From a checkpoint of a small CTC audio transcriber.
Training: muon at rate 0.0018, batches of 64.
Rows from block 5, named by matrix and row number. Rows with one number belong to one attention dimension. Each number is 128 + 32 x the weight over its row's rms, rounded and kept within 0 to 255. All counts start at 0. Numbers have three digits each. After the name is the row's rms in percent of the matrix's.
# v: attention value (model.blocks.5.attn.v.weight, 192x192), inputs 96-191
# proj: attention output (model.blocks.5.attn.proj.weight, 192x192, transposed), outputs 96-191
v.6 106:171127155068133112157077160149110147085136097126084119149155150158100105126193083172152132127174170107204148161128173063140152171051132074143211149126101099092119076090110166088101098157128127138168123086147159103134160106140126142115216168109067144150098124178128149130122160132113115090
proj.6 122:148159126107122169127158092088096113156123130158160138138058153149109173073075175176097114167120177118036135112163129171186161168134161131135121142138084138135125140134144072091081152118107142155109121144081091153099166143059080100119079101117149173109142117151132131163135111113091117147
v.7 112:102158153099149113109100119136097074159158113121130152133110107156159109158101147139122158141126179112080168138172174129058089134129178118144081178091137132135102088156142138175169164080109109151116117088178115176129120091094129112098174175115141182094127159203094169079108111110096112100
proj.7 123:131214118115152140105142144070142163122128149186084148119141097095093134098144131122129115078141158129092123139084113149112108091116138159069162131151155096214141093132101102081126086172156119125151140135090142135157133210124097146143179072126090027162091112103154087154101111077142125102
v.8 104:200085136098107127066108146120137111173117178101114090120131158099070130138094127171181096088063120096118141080125077076128122143167098153093146122119132160164093119159131072110120174143179111111146142124132108160117149138183144140136175121157123148162099119097170143165121056094212099103
proj.8 120:051150074132156136145169103195104038075145138133156197154152144110122183173155114125147119178113181086084113148119191133169102163098070171138121114103166130155144144168133130129121150213107165125121065102108128121111144108098159100110072140103095060118169120102144072091133095130160112138
v.9 109:117123095131118160125166128106142131145095139146095077155095163175117139113131164171086085152116160061167142141078090112095086056123113101131152155164131091088098147169072119107085131082106158119160172112150137048136141075082166107102084087123136097108121135149161094120115109089174076173
proj.9 127:108180104150114116137114171153175110117126123127166131176147059099173124135114117070161163142061101120072153164153105109166139179137172140120112120172114114149107086128145128101141158090129174095155078125107048154113122149183099113148189184162104149125159106159030138142089157141136093071
v.10 107:150148153140111187100132113091115117167137175127135111141086058150083133179144113114127152157099098181153126102129147115149152161097131122072126109177161144139095141146094126181152157138078150127197121149123111061120186151122166112122146128114191150126172121084133151094127119120098123141
proj.10 126:143157135148150047156088109123088116124126080057163178172110162096117187117173171144168108096115093129175109093142112088112141151140099138136067162061087147136169124075098065124109103112169107113130120134142118144155101097215112145159155139152075150094110107116080129106162106175131207102
v.11 109:130147211155125123084119153109085175090094103136078168137089113103110170028120126130129122131163144092159126179176147124075149127127164119180193134118066132130144165137132136093149139178165086151086167167144064175110140138104141114130070136154132130167029140117110102096146120134095112156
proj.11 121:068111059125151129095140099212130130110109157077100030115094175146117166164129201137079134106145145142052161100178097200181123135145074125150170145155155089100152091120136160141099089136150128117164121141128174104162156096144075105107177147124184121112171143118171181157119097118110094092
v.12 111:155125160094155157110114117150134079091135115121168197123167102128072207138137088119162141123154189136174046173147113101116116127135116155095133127158108170138125074108131074092115118121142143087133045130141186141145081086064133083115097151147171114126179130062166153155110137142160115185
proj.12 123:109134126143195084139124183135135194131124100151111138129084168109127079102067132119135080128153105075086157099097145169108152108094109068175182124139125074103137107193117148181123064154107157123129131097094109172082129099120173190110129115122140196140104120169077100116214122087117157107
v.13 103:146120135080071127132171155099089192160133138128125150134149155170152100195109121110180140070122124105201105183139130127141113095136144142058093061111183075134132101102089105104187109142143161149144121156101106151159153109130146155160104115095131101098103087135204149119139114134120123123
proj.13 119:134105147193152121160134074126177111119105163113122166168119116129110084042141127163132110179125092121113094128137137188125054123091139134114141125153118172138094124197135082168083149087100131131172111148167142096200181109128132112144133113113129170086111130085122107133186166153067114078
v.14 109:158087066128122138146145171124082110161123186137153114137073132158090082151115163114126156161131124176109121154113111144118161170069092068090115103177124093131120171093106082124149107122123126126128105137138134126063132167099109098075093104150108110149083151057130085088138084149093067131
proj.14 129:137092158136090131064109097130158079063137089119117126111163159109123134093097105118135108151162132155165082056132138088093059157148116161115177147133124105139177137167163146098086152108172132190166142140163158158117178121116133108139095106188082124139190077138133195144138152101155155155
v.15 115:130164160125145116177038123156098152161128152131128110100052120166074168139109138099164090172155219150181094169127128116103204151127105101153165210092166138117124141106151144104165124111111173108181092098137128116096139093149104073090139121076171152109169134147064151132175184144155142086
proj.15 125:151141101081134173096168148093106086122136096191074153163182140123161119166148122170161079098128104074138129084107160130127093086123117157109159157085092088106156119104191055116137157139154088173093151161121126157132181117150135138181123145130104067183132189107068075121109131093122116116
v.16 095:149171089091132117104140147142139123182151192156088130134151174132133100165124190050150179108121105098205127098163127137097167107058178118178122164174061162084131132143182181145114140123114153123177151087138077148111113087090129130164114127132146173103104099128119155153139108165122154097
proj.16 087:112125112119134100159121081155112171148099125132164146153133126155133125139158073160063124083178194141083108153165181078146089130182094114138150120129153113153108147161106147140142163168138127145102131160123193098147177184131118121066133162115106089139154115154118102075131154106150104132
v.17 089:126135181099136135105103084126098135153153132145167181122114098148178122118109173117126123146141181087155172130142098125086154132140130121063089148114098128121137203176119185158148083136113123104125144129200136104114189144167138102120095194104067145179133075153150104070151112155152078186
proj.17 092:112059067150112153110167127093149089169083098103129122131087115132090156115220136098132088097150131112132113068150156145182054121114128151153130101123149081116136171098126149123154185140123132078162166150157152174178049112085143126126121166167150127144178063103113147116152123102088140180
v.18 089:073123099087095122045149144139061103125061164163104110136072140098133157172092126089130147162199090126125117135115122147136059102102134110198116129138105078119105116138135146144144146165068096134091146102089080091152116118109106122122128165118110075144157136165085096194100109140109163137
proj.18 085:137124155096169117133076166115180178154176123098133138138170173128143108096116136182100134065060144114101128106123142073185110140114195144124109127141098161144132091129128111142146126143145142077134129134141148170166163134119122174145159097173079114103132107102122158060198130130117077206
v.19 090:066076112080101137069092117131141127095139106096193096121119031120135125132116131170132157077117075116123134094124055137167070118122162129098177138179103135159099134131090166093132090138095164155166140156138187141151143062073137094100101137091152175063126104119108073143088172172152173088
proj.19 084:089145165150165149140116169148126172137147118136135158120164149170135100140137097091088085189122131170086173146108211122109195137133108147154067134153142098138150111105136115085125119091124164084061186103152066113110112148145110152170144120130128149132193172149151135160139113105116111133
v.20 096:081180158168118151147071176139130127100144096139088088123181120102053157177142125172118120127169158107112114176144112056105151150088090138142189138155139157132204122118157128121166160133123143132089122084124096117172165153123107157068104158108110098142116155081180160186127164117092161101
proj.20 082:114067163125084185091187146105116166096077066104106156172084118103130152098140105079162160111128130147105116086094147115129130114198120095130034167099118101083070088117119073127112130126170091155155106141147157139108121089190121154144118168103113109166162131132089095137159087149121078151
v.21 087:174137159101103100135107107138130117111116164120109171185108122125136133150115151127131108083147145171158073153117143091149098182072118142070162110119121136122124189154079056097127155166219124158087153165152105139181167145127100135167104144144119168129078192124119126153114141135178159139
proj.21 097:104118105121192101150125172083117125166084092122148086133119148173129081140136133126104126201130103109093212130132175148114214146222119105128133138167123102142108100138168174090192100098084160141116115146121131107073078079126085150114173114155139122144169120137194133094114122157140165119
v.22 092:139146180115134169120143091155120147132104154118107079137198160094122101150090116092099128116114160097110159073118126128140095072109171126081054086127095090092081089134144110202202102163113117122158157120120107094139147148056121085145118149115158085145109080065172168122158099079102167038
proj.22 084:190122077151136060128146109091100097137116131143138176107142181135090170081187111182181117135146126167107154143171129175187113117098112129115134127075159077160150159165077113073080156097104179088104093091134127140139147104187133117148139143140142125119127147135102147133122151160175135153
v.23 097:199092071136159137176082113186112167154141171134127121114171102120137083161118117128175161211134130131125184207105148139132076087127175175090142143131131158167151156109113118114176132096124135186157187071079153122104170117108161104102147138113131223127135082170105105033121147167179189080
proj.23 096:120252176121166139140161158084152099108122128141089101116072116167139142144104123101065088111146094110126077109160131125096119209138118117130102112137107091187180082108158112148090108133105090085130114154129141167121092130201099163103109134159099120144152149095149175176167163126153153161
v.24 088:169095104097110056140110115140049174139150068141133120162177088091155172124100114119132163150108178089113111132104105146129137130095126105148147126118146091095097118125089148141164101173080111137163149183113123175093139180161058172126155089170139105147124083106135138159217098145197117059
proj.24 080:153163085088195122149079088082140154124155159126109150097094169198148104093119143188149144093107112180139060128100133124146076133117156166107083159139134149131146080199110142087098141084114123115105121100174092118152151141137147113145126132043101125073081098162110150142052149142109161216
v.25 093:103158115082061115184131162113166130144165125159133180089054106098123115135140050120045084085145095134118126091152085092141179166084082078160107092172134142135164124163141099078097104144158126155129117129128112108116162119107147089121088214105137197092130120078122115113101103128131196123
proj.25 097:154132104206180165131160111152110074152121180142101139156147108135129147122087165127169139155079134154107208151087084192131172142178158115131113132067159107105110126083116093116184055137131129103072114130040076145089080095170141106125154103132146103157139153118156122135086067094130116136
v.26 088:108187104141182100099169122173112146122113049145123141149200140116077177178052123124133144151150157110060152140147134152178152123119114171138162105108121105107139143112122200166178093162138166134151140116157140126161094082166135128127135156127126136188045158094116097150189149134109073081
proj.26 083:144096122138124168152112123123196137095125123099184132104143168127182161140186134178128129124161103063194119119101125127082149132158105120132133146123107146154095115163155112141073106084182085146146134156121159113108130068137115138128101117106110104078225121166132096097131096145102111211
v.27 097:093112139160119154083109169139086164189148177184151088137102151191167145129095127175069156136124141194117081156139131124136111127220059108096175084157120140168124170112068118137124081152100147105124120134113123091086114158132189087130152133172166134167108097103138121190154133126119117140
proj.27 084:139142156123166125159116091133145133074136109078072177148117092132065140173143136098183128105181127117108150116086120169101119160116136172171158169162107140130125080117177103097092147116200133153127131075152120164145131137081082163171088148088137170054117216174128156160102148093148140082
v.28 096:090142126127105053179085130116142143139196100110168089133169154139128127172059076129111171138118135138155075151128098066135090075156193163161096129134156112168104137186150121200131074139122132134128153146122085175067169093159162089097116157160194160190102127127154129158082157123117144096
proj.28 093:149127140143112166101140101118155128101090111139093131105164082121118121061173188170132124094130158097082139125175128161105080173087105161116113132161137146100136106113080149184083144133125126185071181123194126124178170168110133179132142123081111110116110073134090119129109141144122130168
v.29 091:165110150115105154138135160154129112140161171111177076183131120160189081138187147094164115138131097115130142206153106159105132177165166077165134147173167175096098136129171147137121068097099142116164131081097119098138141168088135159162092114083096121146147124110098129144177138136069132150
proj.29 087:094101158104107089099060154164144180109088133170144177112092079108091109134141128154107159119155144129118152112134204062144189092114115165064113171097137098092200167132107136180137174140129097130156146126147131087106099069117152156109131169158113107161090112122176141084109083079199110084
v.30 097:168073169112089142122129128133167137133095131111125130140149112141113118114132105156117138095105139097093167077080163122176142172072144084144101109142104150126133123184167107134190181112142149150132080117126203087060149192130130080114156105119083189098086139152081114153155103122127092099
proj.30 090:114145134151149054131073139140131120158141110154090163102149140087092133170101132108132159141127059131092122152141121141095159168148083156047155159129115107154118177092142102160108105169166131118126152115121058097098135091089144116157151095139124131101104125132140126092087126168168139164
v.31 086:161164125098068172097136129031101126119063161126094101168185130163138094106114156120125091111137135101141129177118148122117146139152112111176122098122121125105154154086154071124160161209126137168198184113140119132108186150107127120060137089112089137078130128176075182131149127099126094130
proj.31 085:083124159124150077187135107156135175070168051118125207131146129053090152109152132126107149121137089127105106143135086108149121136173157165104186100122120141208155142146145156119146104107108109101112088097114135125140145133076077121198147145131067121144152103137185114106044082165112119121
v.32 105:192104092082118132141102099097100135091157160158089165128135136086081156105129097157148125122090164107177186119129163120188205151131119087138151144082131058138121128097063082138175134110136072144152185136124075159093078131146142198118169065083134119139130193118134092091109140133146181167
proj.32 123:066152161128139126143083110116162138173035167158197135119135153117125098184156134089152106127142145147123081103124113131139090167125104087124114143131129187096099143090122109101165193117109132089132046147167143171143130102174083103084105126129214124111129035145059092131135149169131123098
v.101 101:149087066099117098125090119069101137175098098142096165208178115095098115102140099163171125178097093136162149084142144107110097133156141155125124142180127174094151079168064088105132104119150160101161107133118143144121113095128148162129162157125129132177118106107203170138157110082172185144
proj.101 095:120166162127108166109177170189106118137129101170161106065070156184143132139135161106112159039108145159092128146122101105140146136113101080117086102095176107162093115112180196160113099138092151128127174152145145096122144164114106086145141108139125105111121193145061105111132118184112071105
v.102 104:150149130110158147115135190113137149117075103068073154134101105173104142170132090153187097134082095055140183180144177185167144115144160167105196132173148113134103134109080158094118149145187187109141151073092123117105133111105132179175109145198103135093153090155102126104093078076110118117
proj.102 102:113127089126095112136086111163117130128183112115152091119137139079155072124133122135094135158154135211117135130097053101097155194149097162127083162115090167095141128162161124105167117127079102123117108189147123139136118145130158095096149097047134167168125179134089141168178150157145137124
v.103 105:144179093169109140123107082070128080138127146127164172152125132146154115159124081123157215097083119190147151162114118119165060167140176157126124096059101101130090063117140104148117110145166172147121107153128159157148144087115105182132127062093072153084132136167177148137127179162172116120
proj.103 104:123123149079110121129176156226111169098172131061119080106129135112102142106133182117138125092147125071141131124179107122119208077084027118178090157152140136129137130154127194094156126086094116125139114110105073126145093165141164105144136189182146104167128120130081133122151089110087141137
v.104 103:127115174125097146123118120138115111105100144067153080148096078063046161109173151152150178088135091065105151128128165160114135159127137098156140179151129177176152152150162103144102149136138132151129115160161158081118155089091093075127177143165105098164096102146128099162139121121144129122
proj.104 092:124105101131136075153146135150153135134169132222099154124193163196199114128078075102131084147085126142144110147122077126152131116136131103101126091120136104110109100057099140113159137112148109131104134088124146156164080184172094188131079085144153122120150179143187130102110174154134125142
v.105 113:114149159178123144063146118139163138151176121064086132143127133118079167098164126179087171146167135139115146121171091086048172141132173116142089074162133105136116083104186122138057175186079158187147134147199151068089119111144124097172106149086143157111181150084134150159124160128163169117
proj.105 106:146106132102160108178104165142134114067059156183155086123168112132136103141125089125166071161128156148141141116086163179151080096095113121095148183069148149139156166133092130135142106054181106072119080118113129165123140131110144189099145144152116118122144088160179096164139105108139085162
v.106 100:108115150143131082103047148121139109143113170191165112137118159126164145148172117112141108082117095137125092111115095137074122165097096099132087109145138196083129135160096201159178180162110084120163135113150065185106152162101158140153103182152106172110171141109093141078108135088141149142
proj.106 090:144095098107161191109162116107108120120107124105125103158133093124116100090080136110111115152123189133124149157120141157177108116106166145117098138152135108151113118124125065116089137080183131126151175143124135034163128094178099099124179109101138088090124163103147069182113131160117089175
v.107 106:149116178067085117114125094132146133126155150157156150116163177151078099110117163192143151098108187131140053049156081166154137075146089145076064157118108159090120110117155108147100133114143177117066165128097182117088151123107143131144107064166158142124120097110141093146104143166192162121
proj.107 104:130149104163168103173118153153138093128095117122147099134115129103141173169140098117112067124133071131126192176148154106102136169111151151137207110086188114151140120121046137127173115117140054146173124094155072119182124155085150149126144148171087145114095193126149142114128105086092128139
v.108 102:092113129103108119140095108144093122155144080133106119125095103152167196097161126116121087105131116083137114157149155158150147109115156197089226140117090137142149056203180130173179140154096136133154088109176088132127134124104143147165154187120095100137136094108138108083138175117119149101
proj.108 097:135157145165145105166163140097130166132101142130162140143156154157107109136084160140097179156106126094090133107126092093096127118119119076121002162157146169101073168092068093074126142132154151115088158154129118070105157144174184129112121071178179156108153138143109138133097082118158130184
v.109 105:083094113087119109113152087143127123086147157104153130188144119130160154134119161096154142086117136107169154141141192138107142086131099131080151129125203119090125138118151113119042161136144112099111177073162117085150132148158149142171098090123134093173136149154119105051139135107092141074
proj.109 097:154118181176105136135139141074093116173115108144105113094117138165055118145150125174131108173169129159091106137118078095143115123097199130129114159136093130141175132131140144141193156141093126128107129088094166167129126104194140166117163125154135165063143092124150159144141099158114165183
v.110 104:126118088138165165130198148153104099113136094105142102103145108160112135062163044117116155120098188124105144076138053196117125115157162090137139134090165094119117165135115088099154159113086109163105080164141161110071141119142137126180139071086163131070126146159165183127128063161119077090
proj.110 093:130169147068099110163116075105138116150075111136125151133147151157123131173110183107123079100114077169124163171168120040148114143057115154086109121160114179128154126130140154148143077116110170066155126085112126157156078126120165112118150148199093120166111104103064103139092214090134190187
v.111 097:103174133113199065121196124107167159177057123153131121143178120181133189099144105138107163145144157154107196133111146160174140081142172146121108127106147121107133196138082138137091138048119132084077165102110126143137163115140174092167151156187189088107121096143080168184158132143135152121
proj.111 107:154114099163088131148070153069130081084178133087145140120095110063134065188118141075105086155149119108176056139147137092125148122100064105155134128181106147132122113086174148077171110225137111176154114115176158147103127119082086124112112166050081171172141122158154103088109120100134079141
v.112 092:110146134092081151132137099071123117185147113100102117164094166198129085162143126133097152095202155165115156092148126138126110194143167077125140111109137124173127177152097133144118166171141104169134119073194153137165114161157113192148153124183182154104131131146122118154086129101140128131
proj.112 082:121112133208173114105149152178196132094139096151174140054147152064119190148072157132099135153101150093106126164089172121109119071127078131091129153093130175132119063092178131146201115111121136140168130158068106161029130103068181132163116135099068145123108139101131119114144125160105126121
v.113 094:151114144116157063093062085095147156052158099064124057170094117130160145130126135091091082110118122160148145168161066123143100161153106132047158120101123102104115085077109174136174067122163134162134167117151142138101128116112171123162134113121096110172161060133123123142173104140091127093
proj.113 084:124087149177137140123159136180127121196071102153111137126140169093091112081117162075173138174117167125135141100094167122118148131083117152152152145138131178148180204164115135114108145137110106087143103085152087105144149133183118181109152108111129104077075144156158131090138076075138143152
v.114 095:179141115106093092098116156093148191133156197103075087135085122183158097103138109138128155039153169188161093115170071136160086166193113113074162104103118199135154061142112106125133175156151105148097158161148108145138120170172081146144133133154113129165107169166138110153122098139046108126
proj.114 082:116111191131184144106139089145153127126127076140166093104128133129106142183172140121066134094182112137120157128135168137118155116098134163200141190210148100099065213141171153144110050121115139150127160065142111130071163175110162146096163138075078134117108095078115126113102149132175112117
v.115 088:178137150121089070152128066111104144130169119160131120165183174120108133130085118118118129140111195082175095126131110124153094124152133121060078164166154090149170078079184090158148147127096081092110107135098143149158180173081167154149094071069083163179137093068140145193115134103087178146
proj.115 088:113157101169178154098106168172130123104135199116153120107118118158087102160174088106122167092168051177139199126156192125129143177146166153171153145173121170156166124140150140143131101133161142202130104119136108127128109114139105125049177188162138116067183149202101122111088146202155121121
v.116 098:165159137095182112104170183129174164157107101113127181170130120190092103103188094118073106169156171086148187132142108111071132125077028124127124115143139148123141116121141099161175198118074155118143166078138104133152120132099113152109071120122115092194172151159091145180104120172146164061
proj.116 096:100085098106131174137119100094127148134233139186116101160162131098142109159137189148148091124168123156139106154125142134151216110113205148115165133140087155129091126084096133138145107128115120146138130143080134085106137156099092115154159126118162137083129078120165082101088105112143087193
v.117 100:110206158098060121154113170108160119133093125104160174139116096119112083123089073109084154145102103184172132158166094140107105100134140107083141135083160132146146104101097162122093150091091174129113133110173103079070061126123173137163115089098126140189084116132151069190122132113117116125
proj.117 087:114091081200167142091130075155109112104125135122125113142133199121164168118144145122157114128106161117124084116128142108114145195113063103149117165117092134106104092145104123151163115149154109103124124143129160137204164155148133127119106178179136135126156133136128177093178095183155134157
v.118 094:129053121123152159107121127157138106100121154102118140147125099095138135129136105149126081111093119107104153083091138102085099103108148111107140143098147185132083046145138092124162217127137139116146083137155092059105100082106115129165172114102169137174119214112104137170157152145183105133
proj.118 093:077129111114055143117088119086150194163151121076115145116142177148106171165082132121113100179093141159084105129169125120107147133098116165129163171119078089110202114128110136091086112110104071142194123080127169111114140139147164123108120125107095148082132071135102169092143049130138137118
v.119 098:120107129172159135109183085073121135110148180136150121091159123119074155111144133081157136138138148121119172128143153153153147123126117154165102128094151146152144167124099117118151125154143071169175126074147109122105119135119133142090139126143121175172144176088110181153174065169122121139
proj.119 093:085164136114100140137112151175148095115114136153092126123072163161173164152113119169108137121151180151161131144075126060134117179101124145095148134138097130110162142119123153180148132108148141116081149111147155156129185111092096148103090162171119118061141127158141095075116169069086130118
v.120 093:128140149161144131192091093197190167078133180113121102117067108093082161146086105123095128118152147107112104186062146195156158120144169136106088139166089070076140079123093128139141154134137157119079152146127149116170114145117136135117115136144156108216111141099078181129116113145116116131
proj.120 092:098121142163132103096115110107104141155131114097124153155162137152173106090139169175212086158133084173152095111218089107125145179159127117140220160118161149163112142115183105140104111131111109112142117094135098112073121122140175114122152132175116129086129112152145063174120129119131074117
v.121 101:135083112170096187196061129094094093097180125154112100122116109132153089167148162152143087150136090098103169115138116096147090098123180107175103119130209113090140140138047142095105124141113125113184105099085105105140112113170173183131111103092132114070092132120141130124137099161123100113
proj.121 088:116164199115086042076196136167158133177051142152126125129074121065090115113146107157105155112183144124144077114079132151114168138086128134097110110134062072111136114136205118136163145120151183116079151127191147147084113155146094074127132127130160126156179121096164136122135134094181137128
v.122 096:100132108127174105074103178124113094127140110117145119163149143141182099068134123093152090146154159085147161137098104170136140148192104172163123128092184133121133134120102142118154114164114135094096151118130139122095107141121115147099070176168144185137160089146148088131150163077137156139
proj.122 101:172136171163133141105162059112122127118129135187101149162102161055112121128098192127154090112129113121109101100154149063119107097105188081100133149175092115170146148140127152144039113084160176152095072127170118169169189140092094140101116111114161087103067152160120153143127122130089142113
v.123 097:124152155144131088123137147126173097117097135115094087097178104164177157155173116190096110124183063114115088154167147102085104080132123142147148145124144104144083116204136139127106150083129136120101083083142126121122155094125096150136100102197130114086100125147088112146125130152152110144
proj.123 095:143074173103117181121157111168089162135120100154148146168071166104125113114088146132086140116081181127158171104166085134117127155123154091120135120165155117173138184096126128063140093097132138105118125142175085119108132114138111114123140159075129133174160072107152165119163093081068148152
v.124 100:140141103105106156137064159150092106137093107160207150173122126144138090124117181115158123122168152138121124121104144114187150104109123123166127106175092137096192069121157175143164129153102140126115183146155095119114128126157071080123197105141153108141089171164071152190158154153124116208
proj.124 086:122128105136163056156180107142111147075160155149092104041084126122112209153097103177139086138148146100125088117184151098108154171114132133133137143108121104168123140131131071131088141065137138132109131069127125174182081122058163166134084184124063144094113140111163102129093146104104072046
v.125 103:132170139100121128114115133126074176105092063116145090109193116147191119117145063137168155174159163159138135138106109153132132111117153095170127087145134100124113181105087089137075080164111154178151182159092131131106134134117149144133100131095208134123112131106124151138152129114127133130
proj.125 086:087083124133153129111184115092160145215152159174125174186101124136108127093131161139131113128126116133122124139141160138131163080109168116106107181103212116110149127134132190117122139137154083124130124145172167177155131129071162122121200108166067093176133102124110109105120132166195202192
v.126 096:118118122154098116108105095088103121112160121104142151073115103113136129072199112172117106089112091101188116103098048088158163052101147114147094108140123136172146128123155154104152069114185128157094155142117084124093157145081097138095175168168131142183105146111155133110069089182149127121
proj.126 093:139148139078146164174166140153055134117122157160134114139139159122152091152062105123108166083155115107112077155117213137158083192229090104102163118154198109078073093185159127112064133138111108082123155106143148123164124118189131132113094092108143165108097135142114154140136197134129113122
v.127 092:131124151113117129067157202089095094088156146108129109164184096170113114043080105166102077182124116170130108117054152082108135107164099138156116135159129102057160116104147143170147098109187120080139126103125070098197093110145126141148123149095124138121110129154167130082096098167133121147
proj.127 085:109130122127099150103110073170175164177132128117158139125095080128151149159138087111136149100121128047132151124163135145122119079114122115144118115087145138166119077148091095072121138156089129131122128167124151106062166135084094119101149105123151068138198066060161150110142163153133172125
v.128 103:159089128094165135157166119137146091097125174139163127148151093133082143087164146081175146154116131131160160181127140111145126173101144062184125117128127122160157119127101145148169125152150126155131098128104152107116103166150156160132136128150112178181160044169112048146104197147154125119
proj.128 094:109112163178128101127150185140124172100120067152139099092169128178158152174075138157102080145119120133089088092135079141189116100102149188122122088148113108105132106123114180108136121100095094126144150167134089099189180128110073116091146110099119061064076133130154118135136103147086127126
v.129 104:096141124142174048152114135153109086134185091131135167139089100128075082068164154153124146115181129102130122140201167050173069130110125144169125118136092124138190154141147064109086122134157111159109134125135096157123110112146085114094089123149163146151173112157142132120064196101113130168
proj.129 094:168156183137118161123072139113141165147089124095147097114104097135105189194149089159078124086117153150153104122110058169092098120102164137050133099107168198122116068167074134119180116145077161127142132172127190092143103142156180097159197100107122137126090130138140117136216120171101136146
v.130 100:159116082169157107122150092205100175115143107154097132107153044162119156158125159157122096186130088119183088055119143142137190146147150102129084070165117165165126125168128158096095132166153094174127137159132099073096109163141185103168082120083120184079133084116146110152107154166109085164
proj.130 094:120105222102131122129109162053190118136093143090124113061135153135213092097117123083169185109147124180071130153110085119179092165119087130136166123108160185088149120158126090158143125125099139077140115078119133189106153134122065171142189105122105088147124131147132094107115122108105149143
v.131 098:114108120110151137109082089085100142113104101161161128104142161161149125126079148070130122188170112150112099084080159113131101178116129141154114165083121111160121073125156122089161140104142169110074126166173161122111153182154131107119167156121069147107129166092076127155137125147101123117
proj.131 100:115171082068085051200169108135112147138102193159137145141137139113092084136188177135077134127108151102135135133143088125155160107154100126048104115152113117098106179143129109148099162152121126145145090148118119118125134085124136128140120129141156116165104080125114057154124091115170137136
v.132 102:108170107148095143151196106104098137088152107125119129111105172118073085072111145118086119149167130136133141169112168154084157123131091153076075122082157134175136161079111092169101078128077120151178158112118082129111173147143113092176077145121088115079165154129148095068080151141096100120
proj.132 089:116150100068154106130082109096179143138146129164119147152171115173168135215105138143145130083076215106134129135157097110154130101115136109184191129156103152115131096120130173093103134142153143117077126143106130189121104072148178156129141120136146162154074084135083126184140074102103155161
v.133 097:085146117092131181062149169139109105145148154092164086164089189096120164127140159179201089143107169096104182086124116087054101100145172099138091187143146097139133119186144092099034124082078106147165134153078186144131155105131070130140138199166167164135111117163100101106102152113159141122
proj.133 093:180149142129129132139138093128147099158185111160125132073173073110111112117148112101121117146142153136176038174141112140172155105119126169121147097110107110092094131097080167130177108195178205114153135106166095092133145141121151076112127124081093102168189117102175130178140157161098132141
v.134 091:133099124144159086159071083173086134107152086115106171185137136083127122189119132105149116111129133184156126155120155101108172158165192128105143129115121185143130125081143110070091114128114152127180168090163103090089130140196114094178153086104105162104182123152146149117081091125155121133
proj.134 094:119141155085173170123101139077171069107152207096092094118118070147047153122154116159127181135140117099099075134145217121141060158117086177171104116175148072101102106158146210118108124146151105114170066136135157144167101096097127143068143126130135097130122136127123148122140214092116143128
v.135 100:160156107129085116129144124143089096133185145103092150122083188178111111102234145099148145145088146151159096109180170072113147117150143118131145162106141111126115110179153168125127145107147149181172171145100157140136131133097115125157145051167103139110054079155092119116118130176099082090
proj.135 101:059137160163153131147104125085193154146044148125185154138176112096145133123073103160091104153153146085085186154092073160175086146089101082158106133129127140188163127079096076124139095111106150079101083121164129096086123112183105143099111215102142115143165176117087148160156126111136142172
v.136 094:173151163093137117100139099122120124141087090149093097187101148074142124093114114142095173105127178098095101119124135097155148126149071176078132183112163106138135153143111113119038168142105113135169096101128104136076146110141165131126144110152158166138123119219129150189156073104042148095
proj.136 092:047122123154070128135134101109155197143160155101147202081118125157137148112134143093062095169154095175187186129115103152093141108112126110085135131090124150095158153113125126103157108144099170074078123108146159165134144097147111133200119163153103108160115116107081104123162207165178122104
v.137 094:125117138072099104112094102150089153102147127133120131105125100150158116131105083109113161168111082132149096081160112172100147153122134106149088191118127102096189132112178179100134097113131140154139120107115065151125062140175090120100100156071122127102100110108132130163168162131147157089
proj.137 092:165109131116205155159217152076154099120125116145130148155137185147181093130148188146113089058163136151115105156071154126082115180183120105144158126103105162096104118163142109114140208145065120105149103147211160121101164116091150155156151118149097104147140102112105089118054089137118127141
v.138 091:176119180063140189115131109178160165170091113191150108120207116140108097103147175102077124133118186063157163177164134123131150172115133059141108072158093105151145125125140154110132101074106151171155093094158101112138117156069118111138127157129144116135117125148090133155095142128170107116
proj.138 088:103132094128132130164105106085104073107161106084092114102118165100108153136131114149125103134135030151150113129161140143135173086199113116120109160073118129051092095171126150185105118181126063121141117136115192118122144115165177109144141113099108124125144112133157108137183149093129103066
v.139 099:113157107102179166176096165056145175108123166102076129128119130165167070134171081139095147175175206117153111126130152154138147120134165116141160187134083117085123202153170123126139111085109121093143137123137154194105134160110114120144152108104096123107114091141106158147087141111100106158
proj.139 091:137106131131044130135126085174111067136137121134143116153111160103104175085108188139104109146104068138168136104078172090139120083104084096119108112070150153142115098085095088121133143090087167145167127147148106105101125102157179160067195157124176142167112125117137113186183092159200137148
v.140 090:097140168159135127133124137122143137131100082151132158125142228156101124063127132175140138143141151148105110142162102112121141130133082149154141091178150082136133063136098149103106161182115085129125136191135153133138186121156058108160109113140148173107104166082086135150162154163067176134
proj.140 084:113174122112085074126182181127115129114143142136225111121129070162124149161112130104158140110109107103116143120067124122200142097107177156120118140119067181093128193151172100152167127101118157093106143097135132137101121078120176180075138148098134129136163105119179137122131128104191133125
v.141 091:144109099153117088204114100124176150175147085076158107126131097135110110148134132136168127172080126117136142107138088120158187169149153189124097139139142125115123098122166124169151111174097193138132114131090205100166121126109090109077165102147113164136144189167087071079148170148096073118
proj.141 096:096125148113111142091127173196106088112092126157080113151136158100147107094137084106089160084140127165114113180126107137171100098109140121208091118092148151122098177094104127062098141120144059121161161094108131148133172110130120143196100186150072131177098064135122187150103091088151161095